From a checkpoint of a small masked image model.
Model: 6.1M parameters, 48-pixel images, encoder arch vit, encoder norm rmsnorm, encoder activation geglu, encoder patch size [4, 4], encoder layers 10, encoder width 192, decoder width 256, decoder layers 2.
Training: 6600 steps, batches of 512.
Data: trained on stained colorectal tissue patches (NCT-CRC-HE-100K), 22605 training examples.
Rows from block 9 of the encoder, named by matrix and row number. Rows with one number belong to one attention dimension. Each number is 128 + 32 x the weight over its row's rms, rounded and kept within 0 to 255. All counts start at 0. Numbers have three digits each. After the name is the row's rms in percent of the matrix's.
# q: attention query, key and value (stacked) (encoder.blocks.9.attn.qkv.weight, 576x192, the q third), inputs 0-95
# k: attention query, key and value (stacked) (encoder.blocks.9.attn.qkv.weight, 576x192, the k third), inputs 0-95
q.27 095:145136149132162136128167118150114152096143146131143120115127135071168098144098105074117141206143092129109119127111129077126052013128109117108118213150124143096133118177129137138194146138157061166072139127124109116125096138145159115059098125143164096181128141117137102110148082137199130149
k.27 094:150090115156184103108091134115165241154100120127090097196116134138134169091130138107164209115077134121122127110121096094131078120100143157127139115078073122134063084130101131092156130098111132175178152137217118095091139133115115189174129078185137141128153136111150192104142143167140125119
q.28 088:183145160181076180131124165135195146138079110137146156122122175133077130086123106127130151127132071102145102184146171166108103093126134120080129113087165156055142124189134138150136128160117120166157102153136160171105115091114115141184072106085131099134096160082120080190115093078115113136
k.28 092:188122112114128141095120103153137123129151083146120131139122132137116141179113110180077151114132111133173155141123116176112162177109152142102102158108135129114197139136134146124059168062102181114158125120161111154110088193138070145139194133118141064106165120144147107145091121114157096085
q.29 108:164149115140172093091143171072074068169115158168123096131148177179080153083130122196106126105136068103163109159131164135131149106130069154151123099091094128138159055104065145107147124093156088148187135116120133204135122175126128105121122020150105161093125104121084130126098121161125218072
k.29 113:133123140144160108109126125173106105090127124144104127115065121110120136123100113138084092124115120065126137121108124178116101129094114141148105073117119149152130114167193168160206087144137127114086118183064128217157121140105185148159148105123122114123111125150127121054127123124054088117
q.30 098:080119104140207136145110170123168132156138124158100102160098164129104130086138096134166144131073065172136128152081108127147158124127116111135142109171052181147126138070138129122119125101098146182102091176110100107159155145114129109142115135136111146098135161091157121126181144128138211065
k.30 108:142157148122151129115163117114085099138146153152137139185123090029171145089112126051086114142127145123122060107149150157095148159072179129173142095146138183191090110094166136155116157147134117105110109097095200137129050085127124126176131145097140117114129155143167103114194163063094129204
q.31 098:117142110102099132147131167143158090146156081119144151131127128034161124088151095149119177096091107126130132151151133112093049151120079107129129106137136112135127119188095142109206120132123125144117119111091156122134222046135125125115087078169136193104095091137166146148169129137154080111
k.31 095:139165136083158119090019075113148130127141111127151123081102175067162128104149172089156126207153125139142099140123132177083138106119161109110176053123095121143128123160126146081081104106101093126114152204144140171038023098163108128129127101139128180133086188122118087160125149084127142123
q.32 112:113113146140146127137077162119162106118114158118123111167100055114122207094105154116146122149135119088148116114116098104146143137149132197133085078110155151121119103116092146162139055143152138153101152194107130126158125027101137058089132130143158110098092125126185083131121072071138128060
k.32 110:126052202145126114077153114154088119146151120135117101190105166130122153107106199131097114109084123091140177067094151135129110124103110112127122126142162136148138082121142107136145149173149142138156204063095121155135053085193156103153090137132145134139192153147105083131139092146170178120
q.33 114:113169146103126130181092147110131147143151140116140105118050121117126129103108134170132063133088106141135166096092126129101088142119114124134119162173069143170151117143109167146132151151126080162126092129126129116128109083137139106132134125139162131151072118136102012135142154104124113096
k.33 110:129116162077128043130089136130133114119100100101140129140134154175163125140107078142092113141071119171117148108158144115034130125108069094103152145179135150126134091150110104171143134153051164216146144161109161115135120121120171123071128163187134139121058134124124108211088126111156130130
q.34 094:120115150174146130141179184138124081090170105112129148177130148162105125124140174164117117131106096176132073170134116163100127178144178159150131133144049119118122162138134145129140098141084161159104104080156121127058149120169099239056140131156127081124098132090076101111055131139102133146
k.34 093:072091126127143116130163162142155137130137121140125124142100205132137121088134179144206105093140123132135123250183125131036089178134078128097142133135097096066163086138197122105120094129151145144080101164149133135123137108119100098148146090126132128046138103130123173057115119144132110160
q.35 087:172158176095131138128080170060122132128159085104138158089140124144107114176150178157147136175125195164127213143125110169193163124179171122116136099102020153135122102083145057101144174101109137110112101135130102120113151176114102140121097124089122184203132118131108144143099130114138141138
k.35 078:132188117181131181108104080106127118119131124116162167056134136186103139160149139132119145129125133116084103101108067131117166141232127130127148126135111126089124173150134134086114147122141119124105173107182119089119125147176116120165119130083107166167070092081018163139094079072077056111
q.36 095:117080082159132129102118126137116144143086057128100181197124078104164083134186134150146112144120127095107134144145204145135113126191152186151093134108071129107158093100153082129096160101145171101086158120134136131096160194118140133065123199070067125147099130136117175092074149151126143116
k.36 098:112091092172109160111140155115122147138144103121158249151106042124174117116117109176132127119126142123113139118129167059141131160162121168147099123127120098125147118068097070093184155099129119115110057099112128219114142087153127103139202103041064110136171127143148203106143127157103115137
q.37 096:161123137146124164129194187098170171086098111142107016134190129118169113103157115117140165071127107132048162120121127128149060141069150045143113119172076115087145140132103150171164146123124137135134148153153063131120127140119126144110156138118100128082067142114132112168141120129120157137
k.37 099:138156146108132122128148238111129211135165104171119115097161096101117118122156116120159140120145091116143198100102155130141094161088132159137138087148071205040085064091153128120187126177131145066127079163128065188124190143108128113131139154138044166110128091128105147118157124192093121168
q.38 106:120110135117048106137148139065198102131123033118131063171135163067126151093165169124129132088119124140153128127155129101132096159101130109140115080185134154094128154133129109095132160094085188195171131100064152104068130125171139176168139140140128180175169140143077151135092156122129197130
k.38 099:140163131155173201187136186113142146126177065118137131085166151127156097142129088162126130129124154080082125139089095126174115169112149097135152128206093106090114120149086183073159095135109145167119104092142162081176168160101140120104107129119132149121121137074146134195128126151144180140
q.39 103:165139152159155177163103148169115131170150087117124128125132126083202077170107179194129145058173103104127127146174106126204130132190163131132100126116200094094085134123099100117154125147145143132134180140101140093125143145086213087129113096124070092088139091149101182089116133102093225122
k.39 104:130163167162178075089085149152095101135157142126144097186173100117198044156131098132138159125156093128117145109152144101150108094188127130209106087118129140100079107120156126079161169108121096154124157070088120136057152173083130179126116146110105120164140091146142141100081126145160186060
q.40 104:133118143138110119132171202129144128122138074091116114122118171089113106123101133115123125071095096127129093121150151157095015106144177090141124140085204164136138148170091128161154135125151137117089165100157089171078166153171122238149101127148115089110085179130094196128095133134139148168
k.40 090:124172135104151170120155184133170153127175137045114138132140122120126092093221118100144129117129140088083137168158136153116135108114171140146175189093130078113127110134057136122177160099106186150102132105122136110079166116097086175071121119196091177130096102092160169124133164146159139121
q.41 088:090154148092132130122111145115117100139118147138150136155186096121129132117079135115081103158158111079122133134060093153200132137233126187182148119109125098086093093169147116128143126155157120088140159122081178120117157091109151108160103122121170057167140081161125159072119183108007109120
k.41 094:146093206147121130131133116145099047133129194125181125172130091125138132153039104141127100102111107133169182134138135109150105134166076110150126133097104132063085143140125165129180203105150151189130151116128176146080019159125109176167103162090137194126175135105104136176078149132145147122
q.42 119:113114136176108137128209124140115128117121128172136184135122094104166116124103099127097174110164126122144117058094162134130077155137129073125153127131160171138102125174154119185092109095171117110158143152097155126193158095153124133126127170128107120113045111163128125126143137120123111119
k.42 125:132133124117140102117103245134092151105136157116120067138140129162129080086121083147166117082174115115118134066130162132175051145126139116128185061137121187122163096095105140141140177105125136097174148159065146124152138081086135128133105123065111170123126121098157158088106168130127168133
q.43 088:161147088126076105107109134105111110105175113097130127125098143088126076102184128087114094133079116130151059078118152148132113150147120073123129104113101181105109213138115121182170202133083159117110108124150075187119123048155146153083138097144136145146102183108136208100138123146124129165
k.43 094:111113131071178128100133081144121165145126092126120127059090139109106136117171149131144132138089100175132134131147152143148176107144097129076133113142135151131148089135160101156140150125119143092098152104176122173164107098107109141084169127119134198094142073141080204116196134096158034184
q.44 099:110127126099222171087088160120115151078164110140068104178106132191143096173105168130131124108086084135087126126102101035189083144144168138129153175081203181166163159163140149125108086039119124126129187127097144103116117111122127138171151125158178139151118129100143138158115164199154132134
k.44 099:128132105155148157079130177128139128095137118137097172142156110156150134101186094067110138130118155161146127043120194080123067110123158070147139134101200158198151156137132114055063141110103127155125128112143094106118120149089156181150148143119206138139125087165152142158084202077206120117
q.45 103:129091064176130069113127116053121165092076079181131134144113095124128120128205139102118144133172153118083146039146140083104144139017177145150085110097102130119134145118124120074066105130134130093112151161171149147139140095155102149131127131120120136138103127158146156148130122178160129070
k.45 109:119123112183120142114142143138142177137084035126113124085175193144090116128127146141099127142181107083138095095151125100145128131028158129100091112180125104117163127109130119099043111106126079069141113109120138130139102052133079140190112116124146122071136164146166132116151127126118126069
q.46 094:128123106098083058102128182119159107139143098131127092140120151165085144059164154107163118074058121098096143107131164193126130142122167196105140061128105104069117078124152150084128151163124203151106127145051116149104138145063113091130121125118191160126146145068123108104155114141187123082
k.46 102:110064120170097130109145077066134160145152111145153134138138133128137168138121173159142152129075221123139138137083150172112128195109135180111095151131107086071108107135173122108205122134140162116140137136165112162085074157153133121090166150138133130106183123141152092074127124102124141099
q.47 090:114136105122120131148146133139142156156108128120167154118135141130099124140128140062090105123125125119119177058152130149199077118177135117148064091094132137075151074102133133129139102152107124134132102119104124107166116059151139097159150132060143128179126129116091197109198157131118125106
k.47 096:135125149177130146201148139136128108173145111107079069047181110136083132138102139118128127068119130150101130120143108146152088082133106117102125190149061116076138094125124089076103145118156122147136124152091100132113066104135143148156177130120098199135158165137100129170136099153121089105
q.48 129:130103178108065151127118133142127139142113147115163133100121156093135189112113136146163119112108148092103121136150107151127118169133116105121138173147142112126160136153120144172047102166109104111127130143120197087113172110121106129158122125156110129137123185071119127116161112148154072107
k.48 123:164127115111129138134151138133152108100132152087173142163135167187177081099145110170180094072083150132126207132118159087095197139135153172109128051099085118169098137127131117134173130129125121172137108118093138190117143165110130192131080123137111133169133137109066061165123106100102150090
q.49 104:100123142163116152195197148084134132155077100114165103126088140126126061135127131114119128096077155142117177103084129200117089134211111124126149177175126181101108139084101113127106112153207086126116149151140097097191062138196124141144094157136144110070123138141130136086086150048109119108
k.49 098:081153109133144133114125121139073116153065086102180108062094094134107131082121077136127106122067086130142152117179083134108148169196064117136101132167085140080108116163114087125164120094122133145128124172109087174130090128097171140190160134134061121120095105133090106047166105172076141118
q.50 103:151115141130118093095053119113156186139100128131093168086171128103156162171133109133155060128153160109112139067155136090135082156141161146119143145135113097132124216066094117099069073133133155099140099140189198130144168160119123116141142109123112132111178154105077160100134147186130120112
k.50 104:154119040141090113105146070150134124125059113144118155134158125143105156156115125149133114214182148080086144151191180120134125128103104155094152077139165102160140167127131077131061137135071094136096107212070202108157141090143128166164164147140092104174124119138114121082132116137126117140
q.51 113:144160180180147181123171129095101133109153114136163154130107133051128112115098118150114179140146124111092127168144094091094120105131187094127087167064175129101121088214104152175148134146118126156160180123114096127146221102184136208085138116167123047115040119133121133124178075118102131191
k.51 112:105197135103119089125125203132055122088148183114079097140118172136141075118132088126157126132138079110115195134101151181167101079128158164151109136072122089131153078131070134125160207158186103150116125070104107160112149140127136128130126142148140174128154136097152171123132155128122164080
q.52 097:114132095140132157114142178108131125152118155129130126086133173137127126058058063187091113129131128099137123122097153072139096124189103128182165124154155099149104139073142076144059068114140141105080110129120143095073123117167161155178122152097121103133177139115088168111086193177106132079
k.52 094:097153151146115099143137060146151143094115163065137094152106060130171200137118102156130138131095160110125145121098166132147117153132122163145107108120151110178099165126135143119129121127132105194091128168091225112116106192145119205103139127133075132125146143200099129124080109212168120111
q.53 099:123143167146125158148166117146136200118178105127098110106113210168142122117098143145104145079145108137070066120159128150104156126126143122128089116124133113165157131111114103075185117181126125158152161165117117172088104164068145124217141054104099080093135147121079077178119110111059199137
k.53 083:156162145083114130115148123119115113164126134108133037103148153106134101116097125118143125122137105102122175113144123123111172112149219134182194177078161115099114089121076140114118134110160091080147199160126131145112141142074118138064117095163096090133130147131121119172135154132145152098
q.54 089:143125102085131144100166135139168126117073168179084202184121144112124177120102101124146109108148161140122151127114109136152100144159113097111131118135222143115121148104078140177174150120109095111136109104113126111152143060093139108135154075163208135099155144107145195091130166163140104155
k.54 085:126077104120177197121079100160156106061118108123129158132106138046169103122136129087130082164142100187105115145129135149125139060102092135081107163147105137134082195151123136155129129134112176117114148143128110139174065107124149157130155144182106114112145065121141156179142106168174073127
q.55 122:154130142192126121167116128138091055137120103159101161132110074128145122121153117112185130104102125120161055177159143123117139180143133128121100133105140174175105125135134131162051126106141128126096134111105148141090109124117130165045086202160116024106129126159107093133109120125151127150
k.55 111:119161126073108100123128179132199116128129123169141140198134123154128150113136126142149089104116128131121102226104167119149139123115140130146180061095207132186193136118107077153116166124121177097120090088165201150120200056107130132115118174109109100104153100134145117143160128129143143157
q.56 086:081111118145151128174061120143150058129185104135114086160089105127129077113148102101122129195089146124128128107142114109085220145156066142101164119157140130156159133076098148104224146164122172128138133082131121107132160137086131085050124124173147185114157135110166084143164087092137147116
k.56 092:127070115145152120151112084138126131070121123237074119169099112130095105135147134097149112110055136112102114130152155190082145130120153077142126147117163161137136132128126103133125148103107095092098142110158104101214132146116126010049122112135108130148144123198187142080142131113133158152
q.57 104:110172140115104151158173146167149132127183126095126098107174165091101130158110165138150113092117124153150137206126158128156093168151130122190123130111185119106072118102153122183081135117122129113117128202076108070100123173121141154131125091058114069149123080063048164154162165165203113143
k.57 103:100223118106140146137127123111129127135132161036104085118158127163140166151151028144158120114160122121119114148113131126104082104186085120161102136153133142147101141144119146129139140161111119195147128130066153164047121128103141158177118174111113115167189084075069127105125130124127134118
q.58 094:149145160079132159141091130135115111145154122166175098092159146115117150128123130096129121029132096105088129126137111106112128153111148140138130171144140105139106115128116132106094041136136123192126156139155129111147145133099120158141084108154061132183164137087118169125186087138120108145
k.58 097:159132109138017084138090132162122113134141151109168094145108177151102102114128152152094135142152134154156098117154120133083163095138172176119135088094140119100122112131122114093134122124098084129147116120139103172106154171153100208177094169097070142146111155196123122082142129132111226117
q.59 104:197131139109124118121150133071115151146132078104149028123098150123129057131135159164144136085189133133128175120074144133085133080117138063079155166159078145141075125183109142143143201105157124110110090076130125126134085117188156123124141126137102126095075127150103051127057179133141158126
k.59 094:108119142173127111110089116110068125096090151126132140091152119112134073115165141107167133129129132138088139108133140123113112178157105118127097112140143165092138118079129162182127095068065134144132156164147141086163187187103169107099141134139133085099056077103176170132139160131140122160
q.60 095:119107130125117208090124151146169123132143128108056127137198107093090126171128130143069141158106189117058160136092111080110118077140103130121149113129150130075170114083105167103194125129112138127157094150123058102155086164129140086163151047133185151094157163107121163130106142115147141106
k.60 097:120059128132135135078118000099113164084120153131121125085142101087138121137155112081148099127164175114141128114131069147073154124161134123172132159122117116152078133216100135126153093153083144138128144157135158042150145172178111105152129114146123102115167130129158044092142143145125103147
q.61 095:128110123210153135144193117110129114117121167145147116103109079111172183100144097114024141105118128133101139126063133121097121142093081119120118127133132101104176125140163144161129116159165012135211135162102117112186103133131123092147136143159122108074106144153110106213116093132131072080
k.61 093:096139159117197129076123159080067178166122120125096117102128141182130141135143064170073142080122118137167156142060152109144129114104146139153164155099058119131158102144098142122148141143124104124158144208066148099134126128126157109082128141141137125127151194195128093106073123136123136087
q.62 098:133075070051123142131164155147142102151138121118128048100130127148195069114155144111140126054160131101090087123178103123182191148125118108177098124189172101067101116112168112109102117135122135093129121251126189126099083124133130113114126098100130131129144119121136158140127075141122120047
k.62 097:121125146127107137104125139126129118212143176129094066155139098120127129119125140170143140101077176127097120137116105112142179170105135132111092073132161152163120128127202112119124163152117149137157141170120121193130156142195096179123098221101135068149134144149137116129110122179066169087
q.63 107:102147143141127113125125161088130168133141117143171085117181127131166176127136127137131172123191135066151169120139077151141130100146123173137095108130101118118123076105135148127155091200140146147157150177066107184124172133131126109152121185105140167140140158131131110126153123155108120103
k.63 108:122117167155119146106135193111109157177202136138133075158151163122141140124100110201154144097148131131181182128074142197152133114124139179151157139158087088075071105139153159059163188133164100162121155104080079159107136165125115138088126147127083187119168133126084112131107120157183134078
q.64 087:100060116099178118133082185135107129076131098133082070169152138144121137088135110123112128113080054142135132117191146216135102140125123170167177104108139158153101029175075146133124163128115154134094113116168096205115081163119194119121138118126143130144088084135090161131128074142155123151
k.64 093:116108143161166091199122083149097135121121127127111167107131128184079108135104109136106110153106095126054141083138123094134189078123130187127155147050120162092101128125162131147131108115166149157152116156199083141097118107100159124151104160124087086141104152144087183169151127118116055095
q.65 105:119139095105127140052179074122132114166070111109139145140121108127145166145164101160232128120124115130097146223117169107049133230142127137069118161162098141180117158103101144152128129157125107074119108142129125068080133144118125134121100116147139125134156132114135094106105128157124125166
k.65 107:085138124098032147074131164167072120126118188058142101135095113146165132121200131082134149141199182123103130124166123122128150128129155146139121077096195129131149126066124187128098127173108118072053134131131141082104131106173142030129146137138119146134124125151155125093116147192131132126
q.66 095:142099128157154112160066112100125166121170081148089163118127118171135088091128097171130170091103110158104122116128170076186142183112133111174110132152131135129130111123080150099131100130149209133047080126146094141075065120081121141100114143073137067164153176123191145153158156120180133123
k.66 098:109196203088074115141138157110143120145100126132133166130175092163117138094119095124158163103182159108126133173185066066094163116194062143120070140128139111072132153131085139107098146135099091168165111100092155143094138137158121156202158131107132111132087072110174195102126153124120187120
q.67 107:166122147075171128088122114151131150130118136129121136201142112220110082111148040158128130083110130125094134142105123059080135168094117124105152126097103149175134086151151085041116104086141137163131129203140070176090133190093109137138108104201136129107135128166101147151137050150123125134
k.67 096:070107130134113085125125116131204146146141175080155125173130118114146146141150142105126132110097133104089132143122078128117104107218143136122176152146139167121149204052116133137068118119140143167104141132126143103120142076127065125131200109180168119118127114137138120075088135157162138132
q.68 099:114135123156118115056212116129102153159175102110173143092171090142169107182105107129092192106110237149117116138115132116116070084130134127108148192173150122117113078066078104103101150145139091116121170160126064195124136124164141105137110124096084126129100147138129163112122138090161123220
k.68 102:088129091097111076125094118129119191102110120124158166144134088204107112156048124115106172164159084191151119120120159153149201184076110136103127109117085181146154107126156159114117116160158118122118056170131080117112096166118093179135123151106128152079058155118150157019145141100166112136
q.69 103:102120062103164115062221140188067138118159106146089121121093127063122125142148091161137065114168157201148061164112152136167143093109231111098124115127178126128115165121096093079128106130164114154121145148180127077139161096138107174136149137141140090141151033109131125149169169161119119133
k.69 089:125072103152162180140133119148167146100065095128121127150070139115195127095111114115100130127167148195091126159165074058146171152154155075138120149131128101073157145137142123134160098093121147108114144146128130132123057119168140111170129155137159095118080144138132152145086230144108143117
q.70 097:171132134123139096127147129101109116124206122118122153126195162154171131162148101138132133097129148114169103184115110063095143133157127152136169069113138071140090113124141083128189109123126126237111141124171129133116127125094083153128130074112051124140227064094136134127129135090081102160
k.70 089:142185088083148143069075154151120156096152158110117107098133122103231139138147078214161181085106095137096159165154138127121096173139134116157057129126077122083183123167083127169129082120153185131081132161082098133138133076121162145085141119134124133112126145135112158106131173196174132087
q.71 088:119120135134140095127142089108153139088129100127126115079159128136130168153140141174140104155156049124147143224149094120152107125131129110125210164143146141218128127089165152198093098140125155164085159124151123130163140138132155205094121139148134100113151139137129110163033135142134134082
k.71 093:126126113088148108157175086186121153185159106165183127129179095109105188105079101125124130103147149106079129167126101118170122165177137107116149170165183067131125067134176180130162126143079116120097132192099111081175132057158182078140146107119142128089143131090079153101152168123095101114
q.72 103:116205097162130106087173129126151167133134119121085058057131121162126171165142121156151153114158105074100153143172083128101147102108156141106109131148058116117142066117110126138134135166146128111074139130180104096115143123164129101154127218094078164102126156132148204126131121156056195128
k.72 107:118172145133139184102129105088162134146109123106146141107069085156130166142118092136128130188103128123126151098082153214136111137125120070071132115159137154167152139123103176250098107150128150079139123130098140149132130173134135093145115093068121079144163132160093096098164078128175132129
q.73 092:127141125084129189113115182205100152120217092146188140089123166141116160106115159179115165133125174114127137147099122162122114120147131165165135103193085137160091141119137135120138128106155084098099063134130120149127088173006122108121233151138125114155133126151110138115098118099164139124
k.73 090:064116172111104121119177071106101095209122110130072067139126175148141139134089118145124152139158135121104163127128146169033117085186138156095117091183125131078095110142086158116143131153094100087108153104110103145128148200143148112108162161085147204119116122142132118123114144128132148070
q.74 094:156155112112076152175106132134119133130106123159120137106104071130081115100155139099096198126093104142100057135099113119061160108161103096139084224117123137061100078131198143127110147127087133084111126148112164147137137106169152123125082131138132167142130103129119117185143134098112156136
k.74 094:130158120141128109116147188121135073136114180150103168121141076141123075108106157168116090206090050120126072188099092124125159152138099184162104141105146155199046154078101198197141167144148106130149122087178138132137111090180108132150094109104151117144089103162149162133124174133146117090
q.75 088:089117187123083131131148193099112114115154151136123091050114158112139088100161152101091086125110105140123142103084101131101083105114178126120159150135098190099108083163106112133106129140166108144126134125115134107159183137096217115160121151181168107124046118102046075172102147063100135164
k.75 095:153107135151155143068118079123157146116176110195124132169164151114126118079123120148113160143102091095144141132123119138123147123121126158125127132099135131164027121036156163150129158123137165128113166047138142116138066105111139161090092109121128155117078149119098118125147162091141122173
q.76 089:092119176127154130136127140110126125120131183101181153149095121137191070132129160086135126143118156142219094175108094071147152123163140149113164115145155138068100156122167122087120096123120106115136107130086141104073090233119109160181152125165038064167140107124153058148161128052125121083
k.76 095:168103136103170167072144154126168167132158138131128143120170080153126103106110126119145107093133141114141135158188170099113128124089241200186166149095126103090146141173143100073159117116130147169052158129159144136124126160141074189153167113111121106099119150130113142126150157111130133186
q.77 091:149148113142115112118127144079118186118124139100131076107152130106098182103180144074100127130142134105080127065145127154134135073124133131203107104103058142111111160131130069107164102132074144106160065167142164148136122130129178124139120082127151097107127127124091085166102154118119075079
k.77 083:200161132128128056165074041116208163123095145099117109135124148120147098115157144198183127092131147140143123132098131118131098182146109163127138041149093142160088126165085188151179129134066106124155104139128178143123071114129119133157133167176097165153108125110152126117213136059125177188
q.78 113:134160090096085122130164120134128125132144135035136108155123159090151166119132196121144124145117051142098230158136117170142126125093126109092188102076136112111148215103044126101131115158165133100133112141190127122126134106132075113108120105191165138146127121107150127085143122158134151105
k.78 105:137137118099120138122160181138124140123187206106125129105112199110136138154130150114134106127207128164145085169061201169183089067158108146124141030158122131122125127094090120106138141109154123082100140117168066095136156060124124114067145177206180139086114142092135132094115142087113134085
q.79 101:077122153141109127134128137075151170092143118136084072131177188159123123219196122135156114143080120164120132119127128169128145129047133127142102089102079075117115106044153118115140122097139179157135120105205061131142119148106164226172151251071044087083182122101095099080131150159146143128
k.79 089:116197130136120131168133133107114171104102090153116137084157112134132162048112168144116136122164138115102134153134167171118076121117157055123103119135150127174177123174090136132113204109178205186120146148087073128142153173055188179110072090136127194159126138100128111139149119103083128132
q.80 095:158066124093125129125065142144111067146189119148121083122166053113129183164150070163134129098164121150133114141135130142022121090142154116160137098125156101126118132145070061104108139093164159122102134117159108148192152134084152176145137129150093132156132105115115146215112126135117186180
k.80 108:079152110116132123096113131166129197132145108190114138126179098173144028128102128093127127084125127113059084134139169080075145097149069155133112126104107164097121092155228148141140082134121206106110110181128115127170126130077191129143132153142112069181114122064144147125158122143129133130
q.81 094:164147162100130128134119106193114109031127117076132133129159131074128131186139069068104153173100025109179113182158070198083162175066113115150151078101133127103142153106151124175107119123130159141115116148149161174144129150120165144137093119146164098102129110131107093199148142124114131150
k.81 090:160154125067124131094128168070135145087074133113097146128100067072167150123133169078101079091135150112094135138100116112174125084138152178171146146112147184114048119176125089125108132127132129131138119109062141048204142095102129131145153091129136150116171161111098103230132110068128096164
q.82 096:099130118146126069142136092089049128150137114146133170101119109150118061157131164138135144070159126173116096137114191105108190101066216161135161118199188116100106192064151115122093135150101070105115144117130157141119159042154085126077144096098120137075121127146185137123128148133093164161
k.82 096:149214129150122143077124115137137136140141142106178187109128113088162050120119102124139107128145113153070120117131077048130139157141084100157127157137145156124091137130140083119062135110092166109157108190118145171076124159089156162117127123122172148097100073116126157124131206138084089087
q.83 101:123089175166161164123103124132154108133118137149118092132184075110163123119118129100131220118085148180165172148104129065058111119134081144124112145118073155109127096187087130165143100126116139168130138065124106090118166217127208158116125147180135153122185140073130123183073121147137112164
k.83 107:101080141118110132130123115145126176091206140128091084183160066187155104108128147154115105128157223119116164127123107111126114127117120125157132115108150175094150127149219153094206133138122196147091193119162100145189127136133159104100124117129126112097129144159130137103194076166130138135
q.84 087:145169123143128190098127125074124088083135126124135147128148135096079181141142140129088103195130095115088110177125138125183162112134181092133098094134172124128168114078077087134136116140112157155119144107107082167133165126095115137130135132071104088113134182131144141067092145213106154119
k.84 092:124142155122159109153130153106137094082132109166143140146134129130143111114122137129185168087244050056139155133123112151160093191151055156151155141133113137121122137174119195125113143069098152091089035180135150128132124118103143130102083160166137129081116182071105126128133063137125137149
q.85 092:090158152127097144140154140125061171140094083134129044115142145122138151146103116217116137123150186126175090166106162077153045143171128133135119160094177128129101156139147133169117186123131137057128163156094113209095106176186116116195122151137120098133139077162054188130118207143122119054
k.85 092:107097066132182073099077072118139132134108133143134129133110090170096114165090182113220166182143108130128112193124166061120134136183124171160139130188058143156123124127162144154087051119128045142134151097091121130065135158114127162133111107152103152164139138200088134112120140124103107115
q.86 099:125141130088083138099137169171142144158120094118104115162156160091169113119109173085111131153086136145130188149107069081072128191133072130097079105141177148189137092123056137144186147115102127148126184129123060108128171143128130090122096148084173120138120122095132153110125115042129094156
k.86 095:038099181153129129156129134116113183161123128153211215105022134107145086119131113161143143118128101147144118098158162181121221145118101145141120134149197163060152137103110168121150170133118132110071209100125130162166145125166120125067153130190143064120104112128094061079124096142136099143
q.87 090:178135134095199151163140101132141154193167113134128090134131133200055143119144072089165136182128111141147114099143117135154096113164105088095137127091153097125139103139117157133090129102117078139118177126067098103090162171144117116178162120095124078145158129158112149165124129162115127189
k.87 092:092119098136124118143167113181111097135073131119135099106122167146195133088126165124071122127104146118128131157128121098173104131134174134131189080091159162103137146159130141084113128134085126055154162125135126140207138091143147103139164132101113087121185097144085136157128064101126115094
q.88 101:141157105136131131110164149139118153112151133129113081150130128163093086142127126103102095134155124182075118130112128124154118079120208132184158099180083105100099093196146121072067065139109124095137154082120162122095122115172177118143149136123088160131126100115187182090092112119151208071
k.88 108:182129119143110138171168093158133070123083083119133124056149094219166152121086116091120076127125115132171131147217070132145085111153107149117121105144102065165124133057064151131128112082115159144157111135154182130129113104135076206137171120139130147105195160106119175173091156081107110127
q.89 097:130075128114102128151132128099142115195162144147124108102157086123192120128116132147160142110134114120143128127114103118208114152135089123097127125131096100136119092215096125102149112107132092151215130110110156156131101067173095046183117119070094116145127127182128138125163148168152104067
k.89 098:141128084100142136142087128088122135136109123126148124117145123140075134134140133148182195131076150148126143163130154137168128096126109114185122100084120115103121033121211095067125115092109162107128138065188093118068130202060131168091069161128113097045142145102148146090123126144184101128
q.90 093:130120102159173104119120081138104112172131137126132136113124092115161127102146127138147114224116125125177146131114097134127120162132141138132149046173128102223106137121084112142165154095120133076138132116104192106112084080134088125132167104123109112064192134082139128126135054154127100089
k.90 090:170117137162163092099089087127088142130132116135142122139121127144135112094119124048139143103186128166064133111178194144105122141159162107206112095124174097096184130088122138076149120128113084048112172143140144145104121134151117169100151131129119142137112134111129195141149125102176133120
q.91 084:177113090141085135128094187152141137128149200129114223118126148047136123047127097156165145179089138142191104184079123114190142143127103118126123117125139083143127131124155159114184108152069156098159124141159135137097107156143122102140142111121135141146105094113097095116097187127104194159
k.91 088:127084130094124131128136132172094068144102171187152109082088108109125114080208176147094202124057094133084170160172134134136100124188151128138149098137094140126157115135060108127159190156103114099103198159164170128130152119180208097138125130103127129129123097130114079127184112181093110124
q.92 094:134102105074118129157115113114152136188171117183114104146139085134119098113210127120116174130101186133136154121125126070119062071129129069095167175145110141171183163147133122130131182087118124094142202098139102103137119086127113137115052158124161198121108075123146118140095117128059127151
k.92 109:128155100127107133140166157171132127092131121145117125214229103169075143095107106101123137117122124126101087107149114103135089178117111079105077142099147095122136148204122110127110153129141148090091207095135104139142139123104136102114119075122149091097084097158105149096128171037132126131
q.93 112:197131046125149113143127113099123130173110109082133139123133140128058164124077147154124116104083137095162149127126101195123238074089162136117131116153105123123150085104124140146125147173126155162145127109135136130140109155113079129053134103169184092129138183155105080043125090140149194139
k.93 105:122157098144171130134166149151101118152112094125154125156091129123136089134106137131090079111167148125094150103112145127086093054147135159160172130110164042107087176131119142140129112126138100131145142132076132095055128112126149094149147124090186200171121141114139187118090065123126063114
q.94 095:146123078097156087094129105151121147097181141139052132084178167156155093143130133122141152136096113113182150132113170152120186142087115092085122065207110141148121148160129145118166118108133115081124107077184134175117144169128109144092128097153128121094143053129157134129141147144120135105
k.94 089:132115088128081170180145128101123144087115121071134161122129140131147075106081046134144124129089184083110108118133162113138063047176139061178215124142143076117092126128085112144129161121130101130126176115094139115130177101145146065129140126125158095137118137145127136168129127136067113139